{"model": "image classifier", "dataset": "photos of arthropod specimens (BIOSCAN-5M)", "train_examples": 48750, "image_size": 32, "crop_scale_min": 0.7, "horizontal_flip": true, "translate": 0.12, "targets": ["order"], "num_classes": 18, "arch": "convformer", "norm": "rmsnorm", "norm_position": "pre", "activation": "geglu", "mlp_ratio": 2.67, "parallel_block": false, "inner_norm": false, "patch_size": [2, 2], "depths": [2, 5, 5], "widths": [64, 128, 256], "kernel_size": 7, "loss": "cross_entropy", "init": "kaiming_normal", "residual_init": "zero_last", "optimizer": "muon", "muon_scale": "original", "lr": 0.0089, "momentum": 0.95, "nesterov": false, "orthogonalizer": "newton_schulz_5", "adamw_lr_other_params": 0.0026, "l1_shrink": 0.003, "steps": 5700, "batch_size": 128, "epochs": 15.0, "lr_schedule": "cosine", "final_lr_fraction": 0.05, "warmup_steps": 110, "weight_decay": 0.08, "adamw_weight_decay_other_params": 0.05}
Rows from block 7, named by matrix and row number. Rows with one number belong to one neuron. Each number is 500 + 40 x the weight over its row's rms, rounded and kept within 0 to 999. All counts start at 0. Numbers have three digits each. After the name is the row's rms in percent of the matrix's.
# gate: MLP gate (model.blocks.7.mlp.gate.weight, 672x256), inputs 0-127
# fc1: MLP up (model.blocks.7.mlp.fc1.weight, 672x256), inputs 0-127
# fc2: MLP down (model.blocks.7.mlp.fc2.weight, 256x672, transposed), outputs 0-127
gate.296 096:492500502512491457442492444493515541526504483552597511499553514541515500541511539469460518597513560450454415492498480576518457463578437492521499509485477466554529495501504508485574499513427491457444445479451478535494530527531458499563499460470457501481437529526490504578545465513534536478506507410419514487600500503484463560530482492545506492521497376566496470504508495514552507427497
fc1.296 100:487516416546613479523549435491457545507547454478495502573561479631505522546519506497538564543516480433503459495487514520511509505482454494530471504430518515553500471370440557502547497499474551539492493517536499501459541451499451458499473501542427500494462504499447473495518439501563522534511486511484477497484560513494490531478524488526441503473537363500504490492503568501503476473482
fc2.296 111:483478495481522520510565437491511501422473497492459502492498587505509523425483493498537506477506487502437537498498419502503481517467498500556479565450498496504484450554515506496483557496506516548474503525502554389476469527506514527544525414511505502468467501484578451413496457508502506474488508466499391494493560491561500455475613492484480482466500643448406536501459535554515572421395
gate.297 182:413507554467572495590530502479581508468456511510499509473499496501513506533537476498500458473439495493458534472439475522478458445465480545520425500564484506535482530591516403474474485493477483500486479432440537575572500482462508452472454486486492495478453561552479555428512542436408481378476513529465496498509494518512515477520436563386480423461510599546527496531432474485520466437550
fc1.297 196:487354519526525467489532488475514491532459516532537551470527487510460447466538426500501488503502473535574542514490502569441488412488516567479491506538469515484550441557539421451497494455548519471500472449458514488520552451490503486448513497556520477482423528494477530420503510474546451423558445553530513541539418487506429422536465478467510462487477552505542449479494391512560517565575
fc2.297 177:521502466435471440507572421498429436575481541498496491485526515545486583491409497529440462568592447485560468509525499443586573469495453569495502470486499455427488506475483566506499498458522522484494478410535479492546469512548499496480475506488494503466494502501512500599532505423490482585548571552558472495479541471537497473426510540496503501521526464529507500465432524587493492489514
gate.299 010:500500500500500500500500500500464500500500500500500500500500500500395500500500500500500500500500500484500500500500514500357500500725500500500500500500500500547513500500500500500500500500500500500523500500500500500500500500500500538500500500500500500500500500500500500500500500500500500500500500500379500500500500643500500500500500500500500500446500500500500500500500500500500466500500
fc1.299 012:500500395500470457500500500500500500500500500500500500500500500500500500500500500414500500500500500500500500500500500500500500500500556500500500500515500500500500500500500500500511500500500500500500500500500500500500500429500500440500500661500500500561500500500500500500500504500500500500500500500780451500500500500500500500500500500500500620500500500500500412500500500430500500500500
fc2.299 005:500500500481500500500500500500500500500500500500500500500500500500500500500500500500500500500500500500500500500500500500500500500500500500500500500500500500500500500500500500500500500500500500500500500500500500500500500500500500500500500500500500500500500500500500500500500500500500500500500613500500500500500500686500500500500500500500500500500500500500500500500500500500790500500500
gate.301 064:521489510505498497539387451485540616500583502460511503500501521512491435540500527500508542506447505516499565495413500503493495499449496482512522598517499502500535519505482512469497510480500515546568446490493531478496472572516449500575484504498550493522430547494445472531542426496561499480495507462499421502499448501457527452586509498480526446500501504555447406503442483493500424511468
fc1.301 066:501461500532538576483484525572486499509450468520500489495435499454500534500488507455570480470488500426518500501509516485538509500531521503468519512489552586505500499400519532457535521504500490533460514495505523502415493481493501518501510500450510436565504474476534546464455495497498467476496528559497451589471497518501490503538493502463589522515499485495446500479614457483479579531501
fc2.301 062:502498498509607505541450579476501500532562607524499463500519426502481624504501465501471510543452500517528493547500500501498446493572538499499499658498499478428572497517512483500498495503504528431500465492476485490460506416505502513522449497471488501513579386511499511502514452500482515499501500465463468488520455502495492443519498506542498500487521506499508514527474522516513415408497
gate.302 096:500465464470576487500527471576472545550494431498496407534491490515556475508575569571599495547454507372488433506551459544450459497595550457485462496502514503512425500485531496492520510497509461497502480440521507457457443540468476506537535520539553503482501519512558491515501457507516471509501530524492417493479490435495496481498460503505483480505464512472477493595520591416447501502462
fc1.302 094:427497497348556635489524516516502499452512489432492452486502497556532491500501616515480491535457496478510593492544475478511507503590600543435473543494512540472500522591509493451448489438468545494505483532409485451481483500506501584501523457523562552506492565414528475566505503531537504507543515599574514556509424500494500470417481490527502415492508548508406484501595535512552503476463
fc2.302 097:517410492588493449588488486576497468503492555506447510522481506521551566497486535489479508505499524502565591530458502503495506451416523430493537519498492458502400475517496563496507505465468504499502394523505518500522501459504500501524549451507445521496599530522505516483506492577504506535455367492453493496475504486564507493551515462458394533489458499495504569538500510447497514565409
gate.304 151:433520489574432443478495516535480575520507503499493503546483473537523481503520573469482547505430534505529513519461483482425486551469495490428542584494542509498483400444498482468459527536526496573483515467497462502442422479466501505571533494485525504529459513473497420539497483571507452463471476511544502450523521526492515566537522463499507523590560521530454524471501492501530479491502
fc1.304 138:382516511538471510526529500546495573394542381450517500479497519523508474485518540504532519499526493503501505536472483499514388608477501476509554511498570436544527421481510498491481500479462538530505517449518469508444506476481439488471542541521540504494490589488503476519527492597515520502491502581588447508477490533516459516496441493525509472495563523521502498523503454535506540500518
fc2.304 162:479442508388555496455459482466532492605470526500500530511472488490471475456524450537527403501460495499482496482594477551500488445456497560479501511413542523575460546558546450424506529462491510507535469467504493565503499475568476444574495462456504497568505567501438488496454541503486505567520499458542504491502530462527496477494501510555488503510488556526509459464437505520487521508484
gate.305 024:473583500500500500506500500500500500420500500500628500484500520500565500500500500506500531517500500500500500597500500756512500500569500500500500500500526500663505500500500500500500500477500500500500500500500500500500490500500500500500500500500500577498500500500500500500500533500500479516500500500500483500500500500500500500500612500493500500483621500248500450500500414500500500613500
fc1.305 030:500529500550500554483500536500500500500500501500500500500500500500500500500499392500565500500500475500416500500395542500500500500463500500500500500487500500500500439471500572500500500684500500500500500500624500500500500500500500500500500500507605186500500500500500606500462500500500605500510500500516490500523500378500404500500500500500500500500500500500507500423500500482500500500500
fc2.305 012:501500500500500500500500500500500354500500500500499500500500500500500500500500500500500500500500501499500500500500500501500500500500563499500500499500500500500500500500500500500500500500500500500500501500500500500500500500499500500500500500500500501953500500500498500499501500500500499500500500500500500500500500500326500500499500500499500500500500500466500500500500676500500500500500
gate.306 120:436530454553483491452487536481497523505513501481525473517519530462518461505456520500602464510450494495516488577428509479385483469489570542470409535534563550485544540557563494536476501532518508506541560487519412369543497443488463497485489552475431445523458521467505426590493477485512510475492515636493496497485487504468530537551444559486533510547457544479507495454493555526480498527424
fc1.306 126:495496476549543501497464446568505527512391509481472472495501518471471548471497470531525457493531454521481461510484502513500480480473454580537581468463510501498563503588489493530507513625520498549530478468484519467516482496474483483525488506476502493413480504585494425547481488502475476499575537498458522549449542523448499480511485517475520536431457436451444520530425578405497455534477
fc2.306 117:511488451475548562369503503447620542503500493485520551499488512478509449476457570463577464506459483619498480485437531494472549497536508432532467500491462465517463530521553529521491528414531492441487528501511440522489501571526512533461510507488474508578496573505557478483514470522499524497480498501516511502496409571475535471492562469486453485504521531517491420512518514465559496506586
gate.307 158:502489499520457497503563499504512521555518497539496518378501536424498387453540514547491534493533495496517552447506427519554469563441463500518499566503461500503461499449511487483488531460487436478518500481528466466485488521542556478499579527511504526533503571521491501476484484475523460439470449500483503508474511526538562557583429440492666501462580545524503446501502402516587543473513
fc1.307 153:447481504539536523426539445564459525514526501458498496500497535494490389558527604560454445484513487476482579545442464577493359516453519508502527470505533539432536524520476480514554516378503467494471454542462470476490501474433489467461495505492509560527496512537503510507463518505610454460508476499483485522536521472508517485466489492473511450446523487542486498474461495592600544483505
fc2.307 159:495469501556566560563484516509490490493478605476457477472470514499530611508480464527522475513403497331570512487438496535438534407525487477499557515594540518545490484503494481575434480499501512474467472502497492513470467367517482500509466444503497498472495484452506521522471460512498474451462544451443476491413509488513500498506494520502501500496477519499509516510503516561451470571506
gate.308 020:500500500500500500500500500500500500444500500500500573560500478500500500500500500500500784500500500500500500500500500500500302500539500500500500495500500500500500500500500500500500480500500493500583500500500500500329500500500500500469500552500522500500500486500500500500500500500500500500500500500500500500500500549500659500500500500500500488500500500500500500500500500500500500491500
fc1.308 023:557500500500455500500500500466500500500464500500500500500423500500500500500500500500500500452500554372500584500500619500508500500500500500437485500500500500500500500500455450500500500500500601500500500500422511487638500535500500500500500414500535500500500500500500500500500500497500500500457500501500500500500500500541403500575481500498500500500500500500462500500500500500549500455500
fc2.308 009:500500500500500500500500500500500500500500500500500500500500500500309500500500500500500500500500500500886500500500500500500321500500500500500500500500500500500500500500500500500500500500500500500500500500500500500500500500500500500500500500500672500500500500500500500500363500500500500500500500500500500500500500500500500500500500500500500500500500500500500500500402500500500500500500
gate.312 160:473488433513515466483549503465539504484503460542518523486491439556519529547497601529424526528533581552513513559497472575477503582561506495449506553492505585438445522567489452514539517458556489432515465550456494530568416519534461510576503490446509532516544548501439525559407493509438489390545464458527469506477505493481543474503539517458538499542504427561531562481513542491529450502512
fc1.312 161:491501418503504580535525494396511501479525445501561495502473469517486500501437470487485520432481502581433419505482445484540533515509466558519515515586521527499444464393498515484487520469488526526517531501545583462522489498584436550550451506500526499487547543544484475562520493547462484544514463488539449517530517533496500458470531494479524479536447523500487533499489516464498557590424
fc2.312 164:469516429423503603503534407540515511496538482463502620416538446467520520426499551523463476535502517481462526477510506546454540440518512510514460504524478439505478498524586495489498515496502450479467499501496481512504561501524445493477564486497484425479497505373501489534465460510476539496505503460546501453470501421479486520496505506602494496454464606429497533487529476504480485533389
gate.313 155:451527570500551473568478535432455485495469421482535504525569517527539574489488475490559413478504497526494555493488484467504446555489503498501442513504498531520505477442506508486495541462518497509531486464465537619473511506526534510513515476454548512423506504492514526477519548488452495563496499520530548517571551486576489489532517483487469573552549506465542544496545494577524543547523
fc1.313 163:516486557516472459526553520526507495461537495499490522498495495417445439497536506492472539455391550457464481456553422523503487512460475561535532493578484486572432434609467523456579481426508459499525427490531539477493526523542546536534454507531498484475460480445512507506521454505638452493487450466449508505577496522485521500499495496590513481491517558498461509501435480450479559497538
fc2.313 167:515434470432510470504482485390458415480498487481505455530452506503511516502503456522483486502499489510560495468509549509521580497552466551523501445523461511469484428513522493566483534487499498483500468522484548521500546490498491439492509520480519518469474512502510506485631488499498497585470547438478482484488501464487474494492508469505492593447481502471465462477496499514538515504502
gate.314 069:478499427498499490497498487552502534580525545483554499494578449452628502502505500514500494567526512499495570490531495496461507502500506518505486431598589500496480547483500507464468510537552483461501493514509489493492529525520500499492479485491494464456486432539497486501497479474583499517438473504505534496483494493499483505514501500504498500509457523499502556485501499491500411502500
fc1.314 062:488463494500509489501498497508503537500503502502477498511500433501500367422514510496522505524440504440498547553470500503492448513502488547537458482488520521499463419496489497480502460501492502498477491501525516601494498496506496501537570499692472486465518482501532454472505499470535514496532516502529513505510411494509504545500466511529494492500500490499486568513423519462504438527519
fc2.314 058:467546506526503499502506492511498431484501360504518485514497416500518497487406539500500501502508489486362492459502487546507423478555500502487523498548522496500524395403512501500514477498490544469500518510517500497497504497504500499503436492524500497501485504501514492500497587499483499502514499500523503501541525500499465565499512561498477500514522503502494502519500504498501503500499
gate.316 050:522511500500504467474473579599539500494441579502500553416495480492523499457500503500425483508487462518488511501504500495488459500516499511458431559519512568489471486515478500444499501470490501498390498453488512499611501517501502488468549501484439522476534499503549555499409500501542395501500505499493508559482501502505448499490485497455452467531577566496502492423447499504499450490545
fc1.316 058:484506474499480456577479455501527469480500467561468502500500593505588482536531500507501502515492482519496496503498502441502456516515496498468496501440497492474618434536421435563392528504502453539471578502504492460512372500531538488498465485566518504454539497368515500531611469468536488530415484477504442550513518486535498506493502513497481554515499501496485417499453529517490498500517
fc2.316 062:574489486496500496499430613505541499511532507529545727493501516500500500482588525540510476504499613501477501491497499475501551484499503475529491491498486487511395505508499462504503499502498497440499501588502516524510459490497502501497477504497606514500500501537407507500500500501500534490524537476485538523393489546397451489516594476522541498496487507506534515442471518497541500488497
gate.317 070:402469559536514496551537485491505451487500443501548518437551500497531456502539576472499534621498493511519502492575475520520458482465547505516519515561525495501551504553473422500578500394474586515462533491502466444499523478498533508550507520539559503470409502500479452498501474445525576531433499522522456484507507546500499521474540506499499497552515507481496499552496470500496425484461
fc1.317 071:616547468432508529401397524509536525532500531500452502542446499495461508499435388538500514409503525507499400457401486475460571499530476504476501452493489571471455534502502537508462501592501477510519430502499543523500490565500516500481517510430475496525501478527520516515520578562501424500542512477483527492490492405487496494540458507498554490484503496502572502505477547545521517523492
fc2.317 070:481500504546494511478502499489574493516477538531499493514471482467523493514475499579454493534516485476526491486512503431469500525512493500542464485559526514499519502489492493580499512482577495563434514499503487500315506519430486483479548503331511511530512478432497476502579515481455536500445499506511498501465499508497429391489496426501509387533517514527588503508555510504625521496499
gate.318 155:506533516529443454456489561497556536530532460455429493512466515513507538540470521531485538571552489515483553501580499481476482531535490472499503500541503496513531444508546507511528440501512463445554521505502490427550587600462540468494456510447451580498452495530548446481476390472499508480570465485589448532484528554519557493494476516512494510492516540500442543472494489489504516594516
fc1.318 162:488523397465488513431496616442500527571564481467506503536480472476444465453499468509475541530570517550455497525518445483498533527452452493529490539560503503504482477478581484514474466538502506450510452497510490428536556508483513550532446534519478524497439455477516483462426482555463512525547551535525519423478515462419456470535530522502489622496515470494471543501557448469506493487487
fc2.318 138:484393571456556505556509463545549470452513491562448528417491462371511580583529507450550499500487494500452500497427442522507472474475533460536504510587528431405490559526515512520468423463476557529487498488512495536497513464513591505495517507456446442571483586478492540381495503496499541515499526501517501512520488510501497568540570520424500489499459520498529514495474592569484557474494
gate.319 016:500500500500500500500500500500500500500500500500396500456432351500500500501500523500500500500500500500500500500500500500500676500500500500500500500500427500430500723500500500500500500500500500500500500500500500480500500500500500521500500500602500500500500500471500500500594500495500500500602500500499500500500500500500500500500513500500500503500500500500500500500500487500500500500500
fc1.319 022:500500500500500500500500500824500500500500500636500478500500500500500500500500464500500500500500500500500500500388500500500500500500500500500500500500500500500500560500500500500500500524500500500500500500555500500500500500500500500500498500500500500365500500500500500500500530442500500500500493500500500500500500500513500500500500500500500498500500500500500500500500500500500500402500
fc2.319 010:500500500500500500500500500500500500500500500500500500500500500500500838491500500515500500500500500500500500500500500500500500500500500632500500500500500500500500500500500500500500500500500500500500500500485500500500500500500500500500500500500500500500500500500500500500500500500500500500500500500500500500500500500500500500500500500500500500500500500500500500500500500500500500500500
gate.320 140:530512667469457447491463498523471515479476492471489526521571430502502515478499524505494487423498509491542499445515508489478505459582572505522500505466520501546393519542513485497445489498503506418520517480462501552555499495457498450363516521498466531498588547519520446519536463523482487542507539470428523574523535534506536511538496472559524508498598462515501552603476443408517518498507
fc1.320 146:555459455490542439433507498499483504506543523471441555521516487502491585600512513479538552521512532505512394494528503540502510453536555520467455459503495574539518501524536475484497504516538505493523538583540506566398454510554491548431533497506500469375488485574487508410481561425504398464474412531476485498482402441498511624499429539481518514458456522489454520520487489555465457463484
fc2.320 150:456561511506524449483514508504581505495509444485528439534438484542489462577523498481506497505431493557461484469506410471511448484509573460513441525474572548507489492565501431531551439511526561492530575436486492458494496484441571564532508480446557546508515434476536524561508496500515515504497516503502514519488496512500421492556520500506501462490568558466473473561514480500486497407531
gate.325 083:492526509448535503511483468502472507501429464525499454497493521544475533520499489485526500530499490490491573498521540507481524501495502496498505554491502525510402487515499445528467512510486500589518583488501501518486503432499525493565495490497383471494488473498531461559480400517491545545491555478487457501503429547529535571372464490492505489399534494509504499483488463501437550543489
fc1.325 091:570442500529484446474516499461520428515522400510542548507450459530465478556543489447517555499502472466405475418499414509497533497498506510466502475614434490514459477499469499503557466541452533484472503510610468542469566490454506505554503563481513487525495497565472498541462524503492510492424564535499501495531503501484473527445472498559499514475492489527547483485503545543474517506466
fc2.325 086:557531523518422516491502558495503507552479501512487494479525503499524501492512513480510496493583455527501499480501494498388430498495509485484497500617494489462500498549504504503487504507503505500428555492499507500578502491524501547515494496500489505493579486465496499498510404502506552577486490528500480555499494506589453539459471500486444501514489490486540500494502597495433557472490
gate.329 129:528469510494522439445499521491430421421500504491543593483467522482457481526503548500497515562464483581538499586558564492529508476519582511513420527450502598431502498502540504552413496484571431507479482499489428545530468470509466485506417485450573542502533464511505525524512469524516523498513514427475432471462423497498464535524418511519494500513539580474483450500504513499515454501529
fc1.329 133:536398571507495472471494483455513481418497524517452595455586568505498440510505521490488479542443522545505541534492507497471519479531498497556453475465502571435481464504547549523509463547576502497503442507492455473558488461440455475559497474443502448514468509591547554534571497497492534473534505462508491520418504518490491520494545488457493453529524479502530556521442528469509478514521
fc2.329 146:499488573447475430544552421504489500503516499543500466489498518647464482483472486540492478484475561496520473525552508468455489489479476500503511594535581477534510507508474469471506526515542545474501451489516470495535496437457503493544639484537561442609546487496480475438533490553473493458548482546502489499559501584499537497481454565515480467496489614455478461503506485505485551479504
gate.331 117:521536560490500497449516494467518382478455497466498469411461547520546504543426525372497444541548502502464488536429501508544518525502488503437572559430641533515462565525556505526532540484498549587486443465564408493473448526496561512475550501424519505535481579427505521499489544524476451588490494549483501546445486552504482474434500534450482508518529491430367553486468469513389519510422
fc1.331 109:479567578543490489519540444518556432462440500459502508470467528471487510504490578505516504507479518487489505508471526532525491521505487485479565526505580387542457558453497438542489471496446471516508562500497451481492476520517518503532566486483497540472459493496514546518579576457455544425512506539522447559477497474503490507455474615502432506519493495418451581580512494375440545537461
fc2.331 124:467499498445497513419501465591435604507522568431501501549501506459554476500494493485483502485455496497503554545524493474608506526622527433428452461489524478532500480479496459491523480476578523503509571528455485505532533482564513501439438511421499547554480569486500484519503499457539529410501483510483500493460471503472520475516499504501539497469519505494548486495542476497510548509517
gate.332 017:500500500500463453500500500500500500462500500500500500500500322500493500500500500461500500500500500500500500500510500500500444500500500500500500500500355500500373500500500500500500500413500500500500469500500500500500500500705500500374500500501500500500500500399500500696500411500500500500500444500500500500500500500500500519500500500587500500500500500500500500500500500500500500500540
fc1.332 016:500500500500513500500500500500500540715500500629500421500605500500500500500500500500500500597500500625500500524500500500500500500400500500500500500500519500500506500500500500499500500500532500500398500500503500588500500500500476500500471500500500500500422500500475500500500500500500500500500500526500500500500582404570500500458511500382500500500500500500500500460500500500423500500500
fc2.332 008:500500500500500500500500500500500500500500500500500500500500500500500500500500500500500497500500500500500500500500500500500500500500500500500500772500500419500500500500500500500500500500500500500500500393500500500500500500500500500500500500500500500500500500500500500500500500500500500500500500500500500500500500500500500500500500500500631500500500500500500500500500436500500500500500
gate.334 120:485489487490489457503500508505504576457491462507464514505408475464535499453534507499500470531485542457544552491483499515385497463417500500567514522544554480586518493449573505488518531495463430507456507380503504493571497490536487433479441495487410497461522508470478479527512493538481523508498463496443512433553522557525511549380434454486511430548473510501449514479480397512513480520461
fc1.334 120:541442463494560524506531499403513504511499507448527514494537491565506456501537449529500466534527493518532414488585583467423533487499494480571487438495478441534485503477477486495514499494534479432504542484617461509476509538499480566458535521476567384584512519492484501497501496496532530460487459496509488541486472435471499536490515454521445528522507451482511421496543544482513545504453
fc2.334 128:498504499521500484497504474500489492566485400541506523552436495493559498500557584506495512508503491479554532484488461509495558487441501493564468551494507528500544573453530514425537484499533510504463501500606490533492576484519505464544493500447373549419486499456484487535573502432554502442498481414528564549512534514470512516480496416496480490539465546510485531551467491449557508552490
gate.338 151:470576502452561570498507534533550568499477548492463462446459513467501499466481459488487487604511495463555534490460429492507484431501505449512492522523535557520447472417489539519486531501500487649491557549469529478552425509487522526491541471520462484510479468497557488493464481539507454527490500530530536534515484538490561533493490460546527522501449455503450495516468408496475543486535
fc1.338 153:527531560464481543398495486495545504512462465536417438500522442507489559475532504544516504502608570495494484496502447461496547550433530540483522524444505533537534514495565503445529587472430452548478479488423563494550511507502459565494444438530460533522472515517540475461503501484495496563480453560515510416503520491472511605480543476503550436516488466484559524579572366496481507506491
fc2.338 170:465522473431490496505473471554492532448437578548516531511378501488531426493493453431473513495370498473524543467520427529436568493571518488476495414481489480504500501482540517589486515412524474540448559492485509474466504481452502509536424461544486499538409493421486469505448486502525575634457535478493537529499470459522500458495462508519449497519506498506452551520507480492502495490544
gate.339 123:507529526514502545493468548473532547548458379497483506493500441472500515500399510473438600538533522503530605508571461516456499544477471475466487477526465496491459469578497493535433481478503485562587498451473513586496556511512496418530442504468484482511515459503512501531495481485517490538473489513511468541492496571496461483543474500561527497524527502549495596440512433525510504547484
fc1.339 120:469536426480467393521542517495538494394523498500531540492441517437498506534583504517519434515481544423432449525500539551564570502470484550433519500483526488451503503440565484496517511479500456508375562500468500486498474570538548536501546557555486512478448497504560429491517444490490500472501535507513592486470503417474542552496539528445432561492450491375521502488497522427508487508450
fc2.339 132:483466571534503517440489477493509538487501557509489499506529499504474512582507487544535494477478487503515460500474380574479523542515524521520456512460488464474513498514451582509461499433398500521514474457516583498514455537512523460479519523499459503506490509490472516429417533565498490512517479528496377508510499501520537491514501505539543500494421474543536577499481551477506502615494
gate.340 121:480524499521509502425458503487500574563418504500547475561521495491527537514632493493497595545476477465490509475540535522466434398501511470505500482515531478546543450503478541496475484518503544497470476509495568479491475496513510575483461581435518497539479536462439462471522511480494527523524501573500485457495458525499516500469444501520479556533433541441568500508515498514376484499465
fc1.340 101:501503525537520507605478490482480498560507510437615489513349491552453502471498463520517488505576512532504527495452501549475437391472524607497485496570503501503459551504501486507492501430538458421481559422437474534546502434432485495499541521521495509519505543514481475521561466492417513539485464468557521534397489598488520554517532468526484501508488479512554557477517534517500529465517
fc2.340 106:539530480524534505502482483480500530483486433616487496501576467481506532500476503451541547535482547489366455539448466545519547480492516554494572482505496562502453495477547540473500496445459459390466539471495499437499499471491478533436476500500528504460464482522503516510573461501494522430562382491489505530553524444500473472501514492497492502505372515495464500503486497476580501634454
gate.341 117:477491449504503558501493505528478493478454486495520484486499494539469501514537502538548482539498533444539499497507498483510501500479502520510496503514557547586556454554505525499484555526553463561547476502436530385503493517483490498523583564504451496475541496537470538518489502477542500500467470488484500581515488520512500528593592512446500501523500493502577501530506443424493514496500
fc1.341 116:502498500585502521553579517516452489544508498434545462601500508499483462530490531515493522471557494463474419529501409526445512502458532559483526540491475529403543472605517513494501392484499525503515516476582510513466452501558485551468471554509493491505457470496419464426534402527482494479504463480531464532421555520504566403565559503505522423486529500411485471516554531500516488503509
fc2.341 125:435527549433628427500506499461513507464500411510462528513528491503505503530506558518576511503496463532545484492519461495431566477515492526479562668505532559434471443492518576535501483506509579509509497502543447491606524580526460353498520529484503502506489535547523527526536508510501478445459481537588569450554498553539516490494486488541486488514487516511489491503498515532489490494551
gate.343 015:500500500500500543500500500500500527500500500500500447500500500500500500500500500587445500502500500500605500500500500500584452500500500273500500500500500507500588500500500500500500500500500500500515500500500500500500500500482500500500500500500281500500394500427500540500500523598500500500618500500500500296500500500500500500500500500500500488500500500497500500500500464500500500500500
fc1.343 020:533500500500500500500500500355500500500462500500500636500500500500473500500500500500500500458500500500568500500500500500500500500500500500500500509500603550500483500500500500500375500500500494500500500500500500500500528500500500500500414500500662500500500500500500381547500500434500500473500500446500500513500500500500500506500500511500500500500500500500500500457500500500500569500500
fc2.343 006:500500500500500500500500500500500500500500500500500500500500500500500500405500500500500500500500500500500500500500500500500500500500500500500174500500500500500500361500587500500500500500500500500500500500500500500500500500500500650500500500500500500500500500500500500500500500500500500500500500500500500500500500500500500500500500197500500500500500500333512500500500500500500650500500
gate.344 128:508532468524530487488528502502589514604457488497500436506487503431497512553545486493556503478572403494528501467522528502434514510554446444487435503368531487528470465503486489419503536496530576524472467495526511523503493478477501490446506437436489485509486492473484430480445500456508518525473496485497416484550532524495495517483469473605495615502451565446512474456484484426504426471478
fc1.344 135:446530497542471507494513520556482488484497551511472515489436428517437484555491538582491573469475592504443525592423449485558498513514561499502473506552498527528537531498496564565491407467484521495431520449528485501489503500499440510559484517570591521513492497572530587551525526501485415517503502494525496544460417505501491507530505513511451487501576442490504522468515507488455514566614
fc2.344 137:507473515508450439518490391516511476495466569579493494499485420550499487461525447464504505389487533410501442520484517485470513487508448500462477460501512469512536520502429528504469457499514527503501470493534492482508556540516427515467516542508421492501551498458499422423535506611518512528494504536436478498557495483520490498504539482430510587522438508425524553508510483512511423568495
gate.346 134:553499496462516499482552491449498418489479418484553489472498497569514499498441484464494518492558464492492508451472505493444478547494542537509533542510419582508456540494454508506469533553540528454552501516447494475556471531503513474424542514489450510509491505478507491563585503549522511519498514438570452454492528546532524523505496463497452461513442494482464466504590592437500514401512
fc1.346 118:401503496528505539457519510482496486446549459515464567503549477492519495490470473497520457493515419537509446497460517425478462410501533470447489523506504508578500527440502509499454386597416584520489503527528475478500495420492498541488451477441484437491542514498478520547430447544534524451541527513524465483501510489526660506530500486496474502530507434486510432430520498517496519459452
fc2.346 134:469510483495500491520496455504503513549491502506500448485522497454602491475561488566548494498481502538417489501541495434514515472457508458503504557507539540487470469457475505493546497499579447516600360529492432518501497624556496501528563560499534507500508509507464514455471486571480517503405514468515502502454510407471501488533561501493516499433441447547483456512543431490488477537510
gate.347 105:489520511476487494484559504493549597491503601480471598514534534512526458543508500498455497585497529579501463492509505562510518480524462503530506615499419538556460540466554472453531499502493470527500519387507481413542419509566554512497525490544527506510645455540498513546514539457489497515493515510571445530519492473533527503479499498443534469599511473503504508414486482524562560453475
fc1.347 123:501513515507476476546457489534495501478534497503489460438454467472482503438539549493504447424474500409501503515500530432489462543485548481463499462500503493395550487512499516517501472535410569479573504506560497608488552430477513493443497496488523573437467557472540485492511461446571499493584487501485456458518548435508500540520469486502509506498503577480466475477499456503484482523510
fc2.347 128:491486492451501523425500497500428511490485475534474561492470483520483489512541496534472496508493463488500501513485469480498496499565663487507487377544489527497503513517534513615469502503475539483496462453498508531503508439450565515489462503643578474471524538512502512409505493569520506558567502496478627495560605500501459428489502510478492483519575505528499487535562523522521464546525
gate.349 152:436500475537556402498443498461580556491402510483495534489548411500481503491437535437507500553499423515458491499535433423462563434491465517560489434467528496507492515513454510504455511481431467540434552531544468476505465471535498499522505526503484495509498514475524398527497500513494502421455550459489553490483500571474465590529507493466419507446507405542518473499497506556509436514506
fc1.349 142:424478585524475429557491480475539503507517534513541561492481535509487499521496559436579503519469404495503465474589528498520570484449476517448465507525513403544490502523527470584546577522471493535484563530482456473474498454489569511554464544538471589508464520526509406562445554509521533470521501509521505517491497557501411597446540507486506426530530508522509449506511463519520475543512
fc2.349 159:625512583498411503491514502395514599447515502547521511491522557510509470515498496542490482516501474469492543506426524499497382449491475494490502501501503532469522497526441555548533499600504489443485505500524566498525427528511493517575499405462523456522462471500484504507526502528485609522534533508504499503515496440476498460518504483435515525462501503517540432506511500453481508500517
gate.353 168:511479535493485514506435632489488543461517552579493545448460489504539517495496513503439450566512493511485558602530466498429499508470549495588482597448563497497483503604503495526543496462491521410479466529509549447493541526521605497477527513532508467507491422500552453501485466538568492491538512495515482463552453478521526496436495502562481488519421492537490572474471499499534463501461
fc1.353 164:491510486562513499534517498489497524541355490535456486498496521516497494571516521508474519436474483467564488488485564522547503403473480579381476449479476448431473464526493510511505426494498603546538528521450458534542437526423492475582537545546488557524584559504476517533553589561514530416462430507488512490445479559523521606508500475461494490587545494536516414501498514570509579517500
fc2.353 157:507503468463509477472595450521481500621509532490484483573500532468519439501557482498512506496481505522518431503489483540419457492507492499574463564502414540502610518483409520460604478461513400521479461431552490475460503525451530476475511536517512493458504536556493563495495442504493468543503507497507435464520511541506432491479499497473501515512497499524559540547456444487531506476509
gate.354 174:528517566521476494572548512506474530472450493534511483574571537536493486503479526543484483501550531485468591469474565469498484495675477469498496457509521496429557541567547526543526465495497552497490532533445472506468480515442536508488542477498508482499525564486540516477521489525491462537490487535508470457528513464574582423429616445475426526484489508504507515508531603506502481447501
fc1.354 156:530499433525502482438483466476469548490467538489513510508606461468478484424500504490430493514454529489591508436524562554508496508454566505485493494437587535512504511502478505520462503498574480538459518511543545541480477437507561506507436468579535496511520515514533498546530375457523490549473457484502498496506487455557444510477461452568446500499518525430411430499514514589567475520569
fc2.354 155:467454504482463538500489459470440483468453510515484543514467506507518470541579499501481514512519502487442390474431474547596500497482480451538542487499424498394469440515566498501512530510485557498440499496463518543541451462542508582563446496540456503561502492455461496482500561511486500511528504502520485461465495535487495499553527540515498525477503493466505382505545678514456521478508